{"cond_dim": 256, "qk_norm": true, "beta2": 0.95, "decay_fraction": 0.4}
Rows from block 5, named by matrix and row number. Rows with one number belong to one attention dimension. Each number is 128 + 24 x the weight over its row's rms, rounded and kept within 0 to 255. All counts start at 0. After the name is the row's rms in percent of the matrix's.
# q: attention query, key and value (stacked) (model.blocks.5.attn.qkv.weight, 576x192, the q third), inputs 64-127
# k: attention query, key and value (stacked) (model.blocks.5.attn.qkv.weight, 576x192, the k third), inputs 64-127
q.23 116 [ 94  92 153  92 146 136 139 115  92 113 145 112 163 104 107 118 116 138 123 137 124 129 116 125 123 136 118 125 147 134 135 132 193 229 206 173 157 132 101 113 129 138  93 117  96 141 128 126 131 114 108 163 117 141 141 102 142 131 136 154 131  96 134 157]
q.24 106 [138 105 137 169 118 134 125 143 139 160 112 121 115 129 133 157 135 103 155 126 107 136 103 137 139 143 122 119 123 122 100 136  15   0  26 107 101 139 144 127 119 137 156 114 162 133 128 119 140 163 107 136 134 137 105 156 142 139 142 113 127 147 168 124]
q.25 093 [117 135 116 149 105 143 125  95  98 124 101 105 121 120 156 163 101  91 120  75 106 156 147 145 117 120 112  96 149 123 111  98  70  51  51  83  89 111 148 145 104 127 152 133 176  95 107 131 137 138 120 143 122 100 101 148 108 149 103  98 108 108 141 116]
q.26 075 [137 158 153 113 136  79 128 125 119 126 135 133 127 149 103 110 111 169 140 122 179 135 141  90 109 107 145 160 144 126 146 138 221 230 204 156 145 146 135 135 153 106  89 121  73 157 156 113 122 109 147 111 115 148 140 104 130 116 132 137 152 125 115 106]
q.27 090 [159 138  99 154 119 136 110 128 133  79 144 176 100 113 143  98 148 157 189 165  76 155 148 143 111 140 151 142 106 137 135 128  71  60  77  97  89 116 143 165 132 131 148 135 135 148 117 127 127 118  81 116 126 132  86 164 149 124 104  89 114 140 169 127]
q.28 078 [ 94 108 142 129 139 162 122 121  74 153  80  98 145 137 160 161  91 117 113 127 136 114  94 138 128 123  99  87 116 107  99 105 161 122  90  92  77  71 119  88  99  76 116 127 130  90 104 141 129 134 118 140 118 106 117 116 132 153 137 136 118 135 153 106]
q.29 089 [176 135 118 151 108 100 141 146 174 119 172 151 128 122 133 100 163 162 163 166 123 112 121 120 151 137 153 149 115 113 143 167  55  47  81 136 100 161 107 129 103 153 135 113 157 159 135 125 135 151 128 103 142 154 121 151 148 135 139 136 118 130 145 142]
q.30 094 [119 104 175 184 106 177 120  79 103 134 157 115 108 151 137 148 158 106 155 122  93 131 124 152 116 169  98  96  82 153 115  87  98  73  89 111  83 107 136 117 136 114 143  96  94 118 163 130 133 128  92  83 114 151 121 148  98 141 105  89 155 164 151  93]
q.31 065 [148 154 118 101 144  89 114 150 157 122 139 159 151 122  93 105 156 122 137 109 137  95 151 109 128 100 135 145 139 152 107 133 176 190 191 168 186 155  80 128 103 142 119  91 129 138 143 123 116 131 128 112 138 153 122 123 134  89 125 140 109 128  99 160]
q.32 083 [115 116 110  86 162 104 153 136 116 114 148 138 145  96  95  73 145 171 139 145 146 124 136 100 119 127 115 133 120 137 139 164 191 221 201 167 140 135  94 137 137 124 108 130 106 168 133 135 121 130 144 133 124 143 134  90 141 122 151 143 119  89 111 150]
q.33 103 [121 112 149  84 149 145 126 142 109 103 132 133 159 110 137 127 122 117 120 141 149 125 114  98 117 108 102 113 138 144 139 137 179 219 193 170 137 132  85 100 144 117  81 131  85 140 150 121 144 106 138 142 124 119 115  88 133 116 155 147 109 103 120 132]
q.34 073 [144 114 125  97 100 128 120 130 140 116 157 139 125 124 148 129 106 133 117 136 115 141 141 119 136 128 147 127 137 116 127 145  88 118 153 173 179 184 149 151 178 184 142 149 126 148 145 126 136 147 131 149 138 142 139 143 133 144 116 121 128 141 131 154]
q.35 080 [ 83 185 132 141 125 142 136 145 156 158 105 133 113 109 141 135 154  90  91 123 141 137 161 123 114 110 116 126 133 128 132  87  75  75  82  82  80  91 128 149 122 130 146 152 158 164 119 138 167 118 130 142 136  96 158 141  81 116 106 109 102 124 154 160]
q.36 076 [111 116 115  98 138  91 100 142 112 127 120 124 151 121  91 111 124 164 124 132 124 153 119 114 128 100 104 146 127 123 142 153 176 186 188 166 185 142 101 143 125 131 127 104  94 117 128 102 141 135 114 141 102 162 131 121 189 129 124 125 145 128 121 120]
q.37 118 [161 158  78 135 143 103 148 165 162 136 104 136 116 127 126 112 126 146  57 123 206 105 116  92 155  74 168 143 149 135 162 146 127 163 144 133 139 135  87 116  95 138 127 106 148 113 110 132 121 130 194 126 125 128 157 118 131 114 121 137 121  89 114 147]
q.38 080 [122 168 157 134 143 115 121 149 156 113 152 128 127 137 126 109 169 156 137 120 153 125 168  88 119 143 143 132 150 112 116 126  62  91 104 109 128 145 125 152 114 167 151  99 114 142 128 121 133 122 140  90 126 169 122 142 138 138  94 132 146 123 119 148]
q.39 084 [112 126 139 138 144 137 109 112 138 114 106 107 115 115 135 130 151 119 111 142 140 129 128 104 100 122 118 115 102 108 107 126 150 155 154 109 120 111 121 118 119 110 129 100  83 125 110 147 122 100 125 122 137 126 123 142 131 129 104 120 124 120 115 143]
q.40 094 [106 127 139 169 119 158 126 127 118 137  98 100 110 126 165 177 125 121 123 120 114 135 115 135 124 136 117  96 129 118 111 109  21   6  23  91  91 109 141 157 118 133 146 132 160 126 110 126 150 144 110 155 125 125 104 160 124 160 109 116 130 139 169 116]
q.41 089 [152  69  86 151 113 125 129 120 130 155 148 146  97 154 134 110 147 104 154 147  93 138 174 167 157 143 137 143 133 139 127 103  86  72 104  90  73 118 121 131 121 125 159 146 142 179 155 131 141 134 137 157 101  94 121 157 151 114 112 140 129 158 116 165]
q.42 115 [136 162 101 161 120 124 124  88 138 128  96 128  94 151 151 148 125 101 133  81  94 166 160 131 117 128 129 137 146 125 137  67  94  81  83  93 102 109 157 159 139 130 145 133 155 109 125 151 144 125 115 139  97 101 102 144 117 125 107  98 101 151  97 111]
q.43 108 [104 173 175 132 112 171 129 118 118 135 154 123 130 108 157 127 150 172 139 140 111 112 133 222 102 130 120 124 136 125 130 109 134 101 111 124 107 131 125 165 143 126 130 121 131 124 136 114 150 108 100 116 145 155 164 147  96 107 112 107 175 130 156 125]
q.44 084 [ 91 110 136 155 164 156 110 119 110 122  86 122 106 137 126 151 148  92 148 116 106 154 130  88  85 145  77 119 137 129  79  94 138 134 109 117 105  79 144 112 132  79 108 140 100 148 114 137 118 115  99 135  96 105  66 107 148 128 135 130 103 111 141 115]
q.45 086 [136 127 132 115  94 107 151 142 112 150 126 122 156 132 129 113 119 135 145 132 156 121 115 130 176 146 135 115 130 129 151 145 103  90  84 124 107 120 126 122  91 135 128 141 162 121 131 132 121 157 147 129 130 152 135 157 148 132 154 134 129 128 145 122]
q.46 078 [107  83 126 119 106 147 125 117  70 139  89  97 151 124 144 145 102 118 107 136 134 122  94 165 135 132 108 104  96 108 118 122 203 161 143 114 109  97 112  85  84 105 126 130 119  98  92 147 143 137 129 147 119 123 137 128 121 136 145 142 130 121 136 148]
q.47 081 [105  75 156 144 140 174 131 104  57 162  63 120 113 143 137 175 113  68 107 109 146 135  97 140 108 133  98 110 124 122 103  71 168 150 133 114 140  95 187 122 158 106 134 146 132  99 113 154 117 118 125 151 116 124 120 122 128 152 142  97 146 133 131  94]
q.48 076 [147 153 115 125 115 109 181 151 113 141 143 142 127 132 104 142 102 133 136 129 121 120 128 176 148 139 158 153 155 147 151 139 103  89  86 127 117 136 123 153 119 135 119 148 178 112 153 104 115 147 141 139 119 127 143 120 109 125 136 149 119 113 139 106]
q.49 118 [162  83  79 156 111 116 138 133 132 137  95 145 101 138 133 134 125  85  92 127 161 150 119  86 105  79 102 150 139 119 137 100 122  99 119 124 125 133 132 156 147  82 127 139 158 140 106 119 140 139 137 118 125  59  99 152 132 108 169 126  73 124 145 157]
q.50 146 [ 97 119 162  89 152 139 151 160 113 119 134 125 151 104 120 125 144 167 141 158 152  78  84 140 143 118 122 127 116 127 109 177 149 166 162 161 125 134 100 109 114 116 109 125 106 149 127 137 128 112 145 128 138 169 153 104 139 145 172 172 136  95 155 132]
q.51 112 [132  83 131 132 148 141 169 112 143 160  83 138 136 116 104 126 159  73 138  93 135 134 116  98 129 105  81 124  75 160 104 116 148 144 147 133 115 120 139 122 148 103 157 107 134 116 132 159 133 159  86 138 124 125  87 117  83 135 161 123 103 137 112 123]
q.52 076 [150 115 114 118 129 105 100 142 178 131 118 157 121 108 111 108 156 125 140 146 112 135 101 106 103 113 119 154 118 121 111 138 207 195 207 166 162 137  92  78 109 116  86  95  97 129 118 117 128 126 101 134 146 130 124 135 168  96 144 134 118 126 123 138]
q.53 082 [124  93 137 134 149 168  82 115  99 125 133 145 104 163 131 141 138 121 128 121 153 149 145  99 111 122 114 119 139 123  90 107 196 209 172 129 139 106 152 106 137  77 103 158  83 124 133 133 131  96 129 123  95 116 100 103 132 124 115 134 134 103 115 109]
q.54 082 [136 179 156 108 125 126 150 168 127 118 185 120 122 133 116 108 139 174 146 127 134 142 174 103 147 122 171 150 192 123 136 136 114 116 144 116 108 130 104 148 101 155 139 123 131 127 113 133 141  75 131 110 121 184 133 126 107 128 133 156 110 104 130 121]
q.55 088 [128 134 121 104 157 124 111 173 187 114 121 158 118  99 127 122 143 108 145 124 145 128 140  74 137 123 144 134 116 116 158 131 134 129 133 118 170 117  89  98 108 101 103 120 131 132 121 100 150  98 144 147  94  62 110 126 142  92 122 137  94 100 102 151]
q.56 075 [ 88 122 159  61 117 169 127 131  97 124  93  86 138 102 150 133 107 117 116 130  98 111 146 166 145 135 146  82 123 133 123 108 129 116 120 138 162 127 121 156 118 152 148 132 119 115 138 112 175 142 131 102 128 126 146 130  95 143 128 119 144 138 119 165]
q.57 086 [152 112 115  95  48  97 129 116 154 128 128 152  91 117 105  94 165 143 144 148 129 112 101 145 142 119 144 157 101 138 135 142 163 159 178 164 138 155  98  97 107 130  92  93 106 114 135 111 113 133 137 121 139 147 138 135 157 102 140 132 142 129 138 142]
q.58 079 [122 151 119 132 121 189 127 117 110 111 124 124  95 122 170 144 136 152 126 171 106 125 155 155 131 175 136 105 107 115 115 128  62  50  56 111  73 111 171 155 108 125 161 140 146 140 117 135 149 124 108 101 130 115  96 139  96 149  97  86 119  89 143 112]
q.59 088 [ 99 177 134 132 124 150 133 130 127 137 120 124  99 123 138 164 142  68 156 102  72 154 161 129 111 144 113 123  98 124  89  89  74  60  71  94  65 109 141 130 122 142 157 132 156 118 133 158 139 122  95 153 126 126 104 140 122 144 115 127 109 140 131 110]
q.60 078 [125 138 133 147 138 119 145 130 161 108 156 136  93 127 120 127 156 165 163 151 125 155 145 141 118 153 165 151 148 128 145 154  92  83  87 127 111 136 123 150 144 124 117 126 130 128 138 105 110 115 118 108 126 125 116 119 124 131 114 136 132 101 126 122]
q.61 088 [146 157 103 102 102  87 173 148 128 127 157 144 125 114 106 118 139 150 147 131 133 117 136 145 151 133 167 155 143 153 159 157 127 137 123 153 124 138 108 132 114 149 124 129 170 123 146 106 101 143 144 125 114 117 133 109 126 106 130 152 128 105 120 112]
q.62 089 [138 138 109  99 123 140 142 124 130 128 166 125 142 141 128 126  86 125 119 142 106 124 149 142 147 118 167 139 165 145 155 133 118 145 174 168 209 185 189 187 191 183 150 173 138 158 151 131 123 128 148 140 150 138 157 123 107 121 114 118 138 150 112 142]
q.63 089 [140 130 113 141 102 122 145 145 149 126 119 133 100 105 130 139 142 139 130 153 134 114 115 121 123 112 122 139 100 128 137 150 125 113 113 110  94 114  88  90  95  88 106  95 114 107 119 111 118 119 129 134 130  99 114 121 137 126 131 135 106 101 114 117]
q.64 118 [124 161 142 141 130 136 132 124 137 162 162  96 127 121 128 125 116 172 139 138 150 152 183  88 145 151 153 133 177 117 127 152 110  96 100  89  99 104  85  83 111  55 101 152 137 166 110 126 121  99 179 110 103 140 170 120 125 139 136 134 114 111 113 107]
q.65 065 [132 138 154 119 169 119 136 156  84  97  95  96 145 140 148 130 101 102 140  83 117  93 100 170 106 146 130 103 150  98 147 105 177 179 148 161 114 119 131 106 123 112 116 150 142 128 136  87 130 139 124 116 109 134 155 105  93 152 143 157 126 162 124 160]
q.66 101 [135 142 120  89 127 120 152 140 149 133 156 144  97 143 134 107 137 154 132 106 154 161 148 106 143 131 154 129 171 146 106 175 146 183 173 173 178 169 126 163 167 168 144 159 102 137 139 133 140 107 128 128 133 148 149 156  96 115  95 100 131 122 114 123]
q.67 099 [142 166 127 133 135 106  96 123  76 130 126 136 102 163 132 128 132 123  63 132 119 118  99 156 146  77 136 113  81 128 103 126 123 119 109 128 128 124 118 102  93 164 123 139 113 104 148 144 110 126 143  88 143 123 139 122 112 157 167 116 132 152 129  66]
q.68 109 [146 131 158 120 121 102 121 132 168 104  63 102 146 114 115 124 144  65 112  72 116  72  77 132 137 108 116 145  88 120 163 111 155 157 165 152 144 150 165 134 168 172 127 127 128 115 163 135 139 146  85  99 121  81  88 149  81 127 123 113 115 128 163 154]
q.69 094 [140 164 127 181  82 132 135 124 152 135  95 138 122 128 125 149 133 136 147 134 110 124 140 151 108 122 154 132 119 121 134 137 129 106 108 120  86  96 137 130 112 112 128 133 108 137 164 129 130 140 116 135 133 144 152 134 121 139 133 163 133 109 133 145]
q.70 135 [ 84 138 123 153 121 152 102 128 103 106  86  90 140 138 161 161 127 110 121 113 109 138 125 121 128  89 105  86 116 106 144  81 101  83  88  94  82  80 116  87  90  99  88  97 130 119 111 113 107 113 112 107 119  85 125 132 146 151 121 148 113 165 136 110]
q.71 112 [109 137 139 152 120 119 108 126 116 121 112 114 131 132 136 156 146 115 103 136 118 134 105 139 141 103 125 100  98 118 158 100 114  80  67  83  46  69 109  84 101  70 120 112 128 112 144 122 113 146 132 111 128 111 128 141 140 138 157 145 107 160 144 130]
q.72 107 [121 127 132 125 151 123 131 137 110 142 200 119 154 159 117 116 112 170 139 169 121 154 172 136 139 142 108 117 162 118 113 132 100  90  70  85  84  67  74  71 107  73 120 105 114 162 125 114 131 125 161 164 140 128 141 126 151 119 149 133 116 136 131 121]
q.73 075 [100 109 172 124 148 151 122 116 120 124 121 101 156 133 159 128 133 113 130 148 117 108 114 113 135 143 117 105 118 101 159  95 142 168 162 146 211 137 153 186 146 180  93 117 142 192 123 102 125 140 154 119 101 108 101 112 151 152 119 153 112 131 110 124]
q.74 112 [118 155 138 126 132 166 130 117 132 157 114 118 138 116 154 102 151 135 128 152 155 144 116  95  61 194 161 110 154 116  78 146 143 129 128 129 120 122 133 104 141 121 109 159 137 134 140 145 135 141  93 139 141 106 183 122 132 129 157 144 149 144 155 121]
q.75 089 [144 104 141 106 162 131 142 147 121 108 118 126 138 148 120  94 111 109 130 125 109 115 114 143 141 133 124 157 140 137 148 127 155 202 206 187 223 187 149 183 156 186 122 140 121 162 139 129 110 123 129 126 136 142 121 103 113 135 109 119 126 118 113 112]
k.23 081 [116 136  84 129 144 158 134 119 117 136 147 125 138 152 160 118 163 124 113 110 134 114 137  89 113 118 136 157  83 127  95 129 153 178 200 176 193 167 150 129 130 133 122 143 141 155 129 131 131 114 147 161 118  82 112  98 150  98 149 120 120 116 145  93]
k.24 087 [118 140 120 106  91 116 142 147 127 119 120 119 122 117 114 145 139 135 130 125 141 143 127 117 126 119 142  81 149 107 135 146  90  31  27  81  40  91 109 119 110 115 141 134 141 126 114 124 131 131 138  97 147 151 121 130  98 136 106 137 141 143 112 116]
k.25 088 [118 161 109 163 124 130 142 149 133  96  88 157  98 138 126 125 150  99 171 127 114 124 101 132 114 103 147 126  98 165 125  98 110  87  71 106  91 101 130 116 111  94 138 131 130 164 112 109 150 146  97 120 114  85  85 180 139 110 141 123 109 119 144 142]
k.26 074 [132 102 138 102 145 145 143 123 136  95 141 155 158 119 151 139 136 150 132 110 117 174 150 155 180 160 133 145 128 120 114 148 159 186 199 186 176 155  97 149 144 136 118 122 111  98 157 146 124 116  93 133 135 115 141  86 150  98 144 123 146 129  67 120]
k.27 091 [108 132  95 141 120 130 128 128 137 163 169  90 110 161 140 154 172 143 119 117 142  92 147 145 131 178 113 120 144 104 133 132 121  88  84  90  79 100  88  72 132 117 102 108 140 132 104 123 122 163 158 145  85 129 148 121 156 101 111 133 137 135 125 146]
k.28 101 [114 128 102 120 134 111 111 116 101 106  93 136 127 101 130 140 113 119 146 142 128 103  90 111 132  94 118 127 108 170 129 139 191 170 144 124 101  92 115  96  94  85 140 116 103 119 103 138 151 106 128 119 139 108 113 124  92 132 149 133 153 121 124 158]
k.29 089 [124 137 145 136 105 121 135 154 126 177 175 111 133 132 113 144 138 142 115 123 142 168 150 133 140 159 155  93 132 107 156 149  98  74  60  83 108  97  93 116 122 114 124 120 134 131 143 113 115 143 135 123 102 172 171 126 153 163 110 123 111 129 150 101]
k.30 086 [127 103 154 164 124  95 155 148 138  88 103 140 106 136 116 149 124 139 125 110 194 158 107 116 170 139  97 128 148 117 127 103 119 117 104  99 107 119 107  87 111 123 151 124 101 123  93 131 154 113 136 123 158 119 150 148  98  86  98 141 134 117 123 132]
k.31 074 [138 109 131 126 132 120 117 100 107 159 127 135 149 154 100 137 108 111  96  95 121 163 136 117  98 173 128 135 106 103 116  96 134 141 168 154 163 169 165 150 130 179 133 134 184 136 135 128 111 112 119 102 121 132 124 107 124 154 118 110 102 111 134  85]
k.32 076 [131 119  94  92 131 170 135 113 139 183 191  89 122 152 144 140 144 173 110 132 149 153 137  96 125 101 142 145 124 126 131 154 141 153 176 159 195 171 152 127 128 148 115 120 145 135 175 122 136 111 127 106 122 115 152  89 139 113 138 105 154 111 107  90]
k.33 078 [113 101  75 112 136 123 136  96 131 136 151 104 132 142 111 114 158 160 104 102 160 136 121  80 123 122 139 150 124 136  89 142 157 159 207 166 208 155 164 139 128 165 136 116 146 158  95 141 129 115 133 161 132  94 129  92 136 137 146 111 144 121 142 101]
k.34 104 [118 137 115 148  97 133 123 115 147 146 129 120 120 141 121 136 141 111 123 101 131 126 127 130 102 126 116 116 112 105 152 137  69  77 102 111 174 139 165 185 141 167 146 145 130 161 131 137 126 132 159 134 144 150 148 171 144 141 119 140 116 143 143 127]
k.35 082 [119 133 128 114 133 139 153  95 132 113 146  86  95 115 113 117 113 162 101 143 114  93 127 143 187  86 168 129  99 149 130 115 117 111  95 117 103 110 125  86  99 112 126  70 109 126 142 114 124 163 114 164 128 149 154 139 185 178 130 152 121 135 165 154]
k.36 074 [143 122 116 103 133 149 136 143 136 121 139 109 146 146 132 149 145 121 139 137 116 163 150 119  95 105 120 157 124 103  80 172 135 150 157 174 144 164 138 185 120 109 135 166 122 163 165 162 122 150 172 112 153 142  92 100  86 142 148 127 126 112  70 130]
k.37 094 [139 126 199  97 154 108 121 108 139 129 145 122 125 114 111 106 126 109 153 121  61 128 131 165 155 129 129 159 102 131 143 136 137 144 139 145 164 138 134 139 140 138 111 135 168 109 192 133 127 120  89 146 126 151 145  95 129 125 129 157 143 141 120 126]
k.38 082 [127 147 145 106 124 128 182 150 124 155 178 126 102  99 123 149 133 149 107 144 132 154 158 144 151 153 125 123 160 104 131 156  73  59  81 131 138 155 107 134 151 132 111 121 173 124 148 125 142 114 111 177 168 164 167 152 101 114  84 124  99 140 127 101]
k.39 109 [128 129 107 101 125 116 120 116 150 108 131 126  93 107 123 123 145 124 106 148 130 125 132 117 124 127 109 116 120 119 115 137 152 153 170 134 142 153 103 129 129 119 117 118  98 130 119 124 139 104 117 128 143 129 127 165 116 133 133 127 131 119 135 151]
k.40 080 [119 142 118 138 105 116 141 148 133 118 118 126 101  86 125 134 149 124 155 151 160 110 106 106 133  83 134 108 144 138 133 135  89  58  32  72  54  85 104 105 125 108 159 126 128 133 115 137 136 129 120 112 162 126 128 162  96 118 127 128 150 115 146 142]
k.41 097 [116 101 147 138 121 122 136 121 152 106 111 127 103 146 129 156 127  82  99 132 154 128 109 120 161 147 102 136  69  92 117  77 138 119 111 118  69 119 111  88 132 101 127  96 141 131 116 131 123 146 178 179 131 142 134 107 148 151 184  95 156 127 133 105]
k.42 087 [153  88 139 119 127 146 124 157 141  65 109 153 111 102  92 112 136  62 129 177 121  85 121 170  98 141 105 133 103 145 129 152 132 108  97 138 115 128  99 110 109 103 123 129 131 164 118 142 131 133 111 116 122 113 104 126 145 160 113 113 126 120 149 138]
k.43 090 [123 116  94 135 112 127 164 128 120 153 163 100 142 133 131 155 102 171 133 157 139 147 165 129 117 144 174 108 168 160 119 147 104 129 124 112 127 107 146 111 107 119 126 167  86 113 168 142 114 119 115  68 119 138 167 126  92 138  94 141 160 134 139 138]
k.44 093 [141 149  70 112 151 126 111 121 112 113 127 137 121  98 149 111 174 137  90 170 151 103 109  87 134 109 156 124 153 133  92 129 167 142 149 143 119 126  91  89 117 105 130 116 163 147  89  97 148 119 130 167 129 112  88 141 124 111 122  91 144 124 128 132]
k.45 115 [123 149 147 140 121 121 126 133  99 133 123 125 143 145 130 147 111 119 148 110 107 142 110 133 134 138 157 116 146 119 136 123 131 104  89 119  83  98 124 106 112 109 113 108 146 118 120 126 138 146 117 136 116 144 149 103 133 154 122 147 133 131 145 126]
k.46 096 [114 123 144 140 109 122 106  91 117  88  67 138 107 155 137 139 119 102 127 143 116  89 109  81 134  93 102 149  91 146 130 118 174 195 178 140 104 120 132 125  85  97 135 114  92 119  85 129 132 117 134 101 140 122 130 118 101 137 143 112 139 136 140 161]
k.47 088 [119 126 132 116 133 103 116  74 122  69  74 145 130 106 119  95  81 120 129 147 120 115 111 160 147  99 115 114 140 135 127 130 156 166 162 144 123 138 126 139 141 121 123 131  97 118  97 117 143 108 128 119 124 125 127 157  48 100 119 134 150 141 105 166]
k.48 112 [113 153 147 174 137 147 147 144 122 157 142 132 166 138 163 136 110 164 168 129 112 143 148 173 136 138 154 141 140 151 144 133 121 112  85 116  76  81 118 122 134 113 124 142 142 115 146 115 119 146 126 140 106 108 128  84 136 120 131 148 113 121 120 100]
k.49 079 [128 152 108 147 134 103 108 113 163 149 140 102 119 138 123  98 126 131 142  88 137 115 107 137 130 120 132 135  74 121 129  80 136 125 113 114 119 107  87 102 128 149 156  95 135 103 174 113 127 199 125  98 112 145 137 106 163 148 115 130 140 167  70 144]
k.50 085 [122 142 145 128 136 140 121 110 143 172 145 103 162  88 170 127 140 152 117 113 151 147 148 105 129 133 168 104 159 149 157 127 133 146 146 132 180 120 107 128 166 149 112 126 145  67 167 109 134 128 106 107 145 140 173  97 113  82 132 111 136 119 117 115]
k.51 097 [136 120 107 117 160 138 149 118 144 136 147 106 121 117 146 126 130 139 126 104 117 139 127 125 136 129 107 142 142 134 137 119 134 122 134 122 155 148 148  99  80 125 113 152 132 174 128 109 127 141 171 130 125  99  87 130 125 117 110  99 105 105 150 115]
k.52 090 [141 119 125  79 149 111  86 104 118 123 151 124 147 162 115 114 125 126  78 101 120 125 132  93 122 146 146 114 128 101 104 112 173 181 193 166 180 173 146 136 107 150 111 127 129 140 150 132 105 140 154 105  96 155 137 118 122 147 140  99 104 146 128 113]
k.53 085 [127 118  99 105 149 124 130 105 130 107 112 134 123 104 111 114 120 120 110 111 151  93 120 107 101 122  94 135 161 138 116 136 169 185 203 174 161 144 118 149 170 141 121 122 129 159 118 125 121  88 111 132 135 124 116 131  97 106 154  96 148 148 137 131]
k.54 082 [119 135 135 120 139 132 140 119 128 138 122 106 126 102 139 141 113 158 147 126  89 141 179 156 127 122 119 147 111 130 125 107 113 126 111 134 151 119  78 129 130 116 103 116 150 112 141 125 114 176 138 152 145 139 121 109 121 120 114 143  66 124 122 120]
k.55 086 [137  90 150 129 115 146  97 117 123 148 145 135 146 129  86 100 133 112 115 148 120 114 130  80 102 124  96 126 124 127 110  94 122 133 125 151 102 145 134 189 161 137 153 126 162 120  89 139 114 137 117  99 151 131 104 146 138 164 121 107  96 143 147 131]
k.56 080 [116 113 113 126 105 135 138 155 112 146 123 118 133 135 110 152 104 105 145 143 152 108 139 102  63  94  66 141 160 127 133 116  99 112 106 113 116 142 170 190 146 135 119 113 107 120 109 157  97 105 111 116 175  93 129 123  73 137 132 164 144 137 150 122]
k.57 107 [133 138 136 144 128 132 107 136 120 123 157 119 154 168 147 133 122 132 106 113 119 118 143 130 112 173 146 117 139  77 127 113 154 165 162 147 145 118 131 133 102 103  96 135 110 126 140 115  92 152 126 124  85 164 145 115 139 155 131 132 103 139 129 109]
k.58 083 [ 93 150 105 159 114 130 156 127 104 145 146 104 129 130 132 119 146 119 147 138 159 107 119 144 128 158 142 109 121 139 148 128 110  85  77  72  83  96  91 115 138  85 122 126 120 136  92  79 111 132 104 163  98 101 150 165 153 123  95 166 137 127 168 148]
k.59 077 [115 117  74 143 135 134 129 124 122 149 103 128 121  81 184 135 173 129 114 180 112 100 122 139 114 151 109 125 147 130 138 149 130  94  79  92  88 113 107  76 105 110 114  98 147 141  82  95 120 142 155 158 125 108 104 176 139 141 123 112 120 102 175 180]
k.60 128 [137 159 136 158 142 149 165 144 140 164 170 112 134 118 173 134 143 166 147 145 127 157 163 143 155 154 153 123 154 134 141 137 111 107  96 105  95  96  95 115 135 122 103 142 116 107 141 122 131 160 129 150 113 121 122 114 151 112 121 143 107 125 109 103]
k.61 124 [126 159 144 172 152 154 139 138 131 170 164 128 157 156 162 128 122 157 157 127 113 155 143 162 136 156 155 149 133 133 137 128 130 118 101 128 106  96 135 126 133 122  94 135 149 126 156 111 114 149 120 152  86 120 134  90 168 133 133 141 120 117 137 103]
k.62 113 [132 114 132 152 118 119 111 122 145 135 105 132 139 134 132 121 117 118 130  87 112 130 132 138 101 121 128 144 143 137 150 126  42  80 103 136 185 152 182 191 161 190 151 143 131 146 138 141 142 129 141 140 129 152 141 143 159 143 142 151 121 170 128 129]
k.63 128 [123 130 134 145 135 133 131 137 147 117 138 116 117 134 139 133 128 142 122 144 132 136 136 142 138 144 135 135 120 115 120 118 157 143 131 119  90  93  89 109 109  94 103 137 109 110 136 110 115 138 116 134  97 129 133 129 122 130 142 127 116 117 122 121]
k.64 095 [123 128 133 135 125 141 127  99 121 131 155 133 107 148  99 132 157 106 145 148 127 164 142 152  86 137 107 122 111 121 109  98  82  77  81 104 115 119 158 137 188 152 128 107  91 125 130  95 120 145  99 169 166 124  92 147  89 114  87 111 154 117 152 145]
k.65 081 [137 100 144 196 140 123 121 138 141 162 139 154 147 125 120 117 139 107 144 110 119 132 128  98 161 129 147 139 136 123 154 120 168 148 145 120 134 107 115  90 118 109  98 133 141 153 166 119  92 176 155 129 113 137 105  97 168  91 183 117 134 133  57  74]
k.66 088 [120 124 148 143 132 156 127 155  88 162 122 129 176 147  90 141 115 131 113 122 117 108  94 151 107 136  81 143 113 130 119 138 176 170 174 162 130 134 138  94 124 106 139 131  98 129 104 143 122 167 141 115 103 155 109 103 180 151 131 161 123 136  95 130]
k.67 088 [124 101 118 107 146 141 166 124 146 114  39 108  98  67  98 111  94 145 167  99 110 132  89 143 156 145 124 152 151 117 174  99 114 108 111 123 133 130 126 154 133 132 124 113 147 126  74 133 121 134 101 163 112 123 137 124 134 124 132 160 113 130 125 155]
k.68 091 [131 108 119 156 123 142 124 127 121 138 157 195 128 128 120 137  94 148  82 147 128 124 106 117 134 105 162 121 159 141 125 136 161 174 162 148 151 135 106 146  73 107 147 130 145 102 141 151 114 167 148 106 141 156 151 111 151 106 173 116 166 151 129  84]
k.69 126 [155 150 117  93  79 101 131 135 129 125 142 131 120 109 120 128 119 117 109 145 138 100 112 158 128 122 131 132 127 118 142 125  80  73 100 108 131 135 126 142 127 145 127 156 125 120 111 126 123 133 155 143 135 158 154 143 129 140 122 115 152 117 136 131]
k.70 080 [113 113 104 110 126 134 108 121 118 138 145 142  95 117 139 123 109 114 145 101  94  74 145 158 130 145 158 118 100 107 141 142  99  97 102 122 142 132 145 155 123 131 160 142  94 110  72 161 133 157 114 152  98 127 124  80 145 105 138 100 170 167 131 131]
k.71 075 [146 152 120 139 112 109 154 127 144 123 142 129 113 123 136 115  91 147 120 139 106 108 131 127 124 132 140 120 131 112 120 127  52  20  40  96 108 133 134 163 106 135 129 135 163 100  76 138 136 160  97 143 120 132 137 151 153 141 163 136 138 140 147 135]
k.72 078 [138 129 150 149 117 134 112 135 148 109 121 133 112 118 134 148 176 108 140 111 133 150 135 128  96 171 144 115 109 144 124 151  61  56  64  82 105 109 142 123 173 119 112 151 127 117 107 132 122  89 112 107 149 104 108 171 101 138  64 116 140 128 123  91]
k.73 089 [134  77  85 146 160 155 134 145 121 116 107 128 122 157 145 138 118 109 137  96 107 130 139 114 147  94 156 144 147 115 154 150 191 208 192 171 124 132 129 112 130 107 116 147 118  65 138 126 109  72 113 143 120  98 110  93  91 124 115 121 160 114 114  99]
k.74 095 [128  76 136 134 134 132 142 120 121  89 127 122 106 134 125 162 117 107 180  97 109 135 130 100 148  83 122 135 125 109 159  88 116 127 128 120 121 119 123 109 132 114 137 153 139 170 192 126 131  84 181 106 132 143  69 131 113 131 113 125 134 119  92 108]
k.75 083 [134  90 116 143 139 149 117 135 144 136 127 139 120 132 135 140 152 122 122 133 151 146 145 110 117 118 141 146 141 119 115 130 215 246 220 165 141 133 114 114 138  99 124 119 101  91 131 127 123  74 147 138 137  69 111  98  93  92 129 122 119 112 110 128]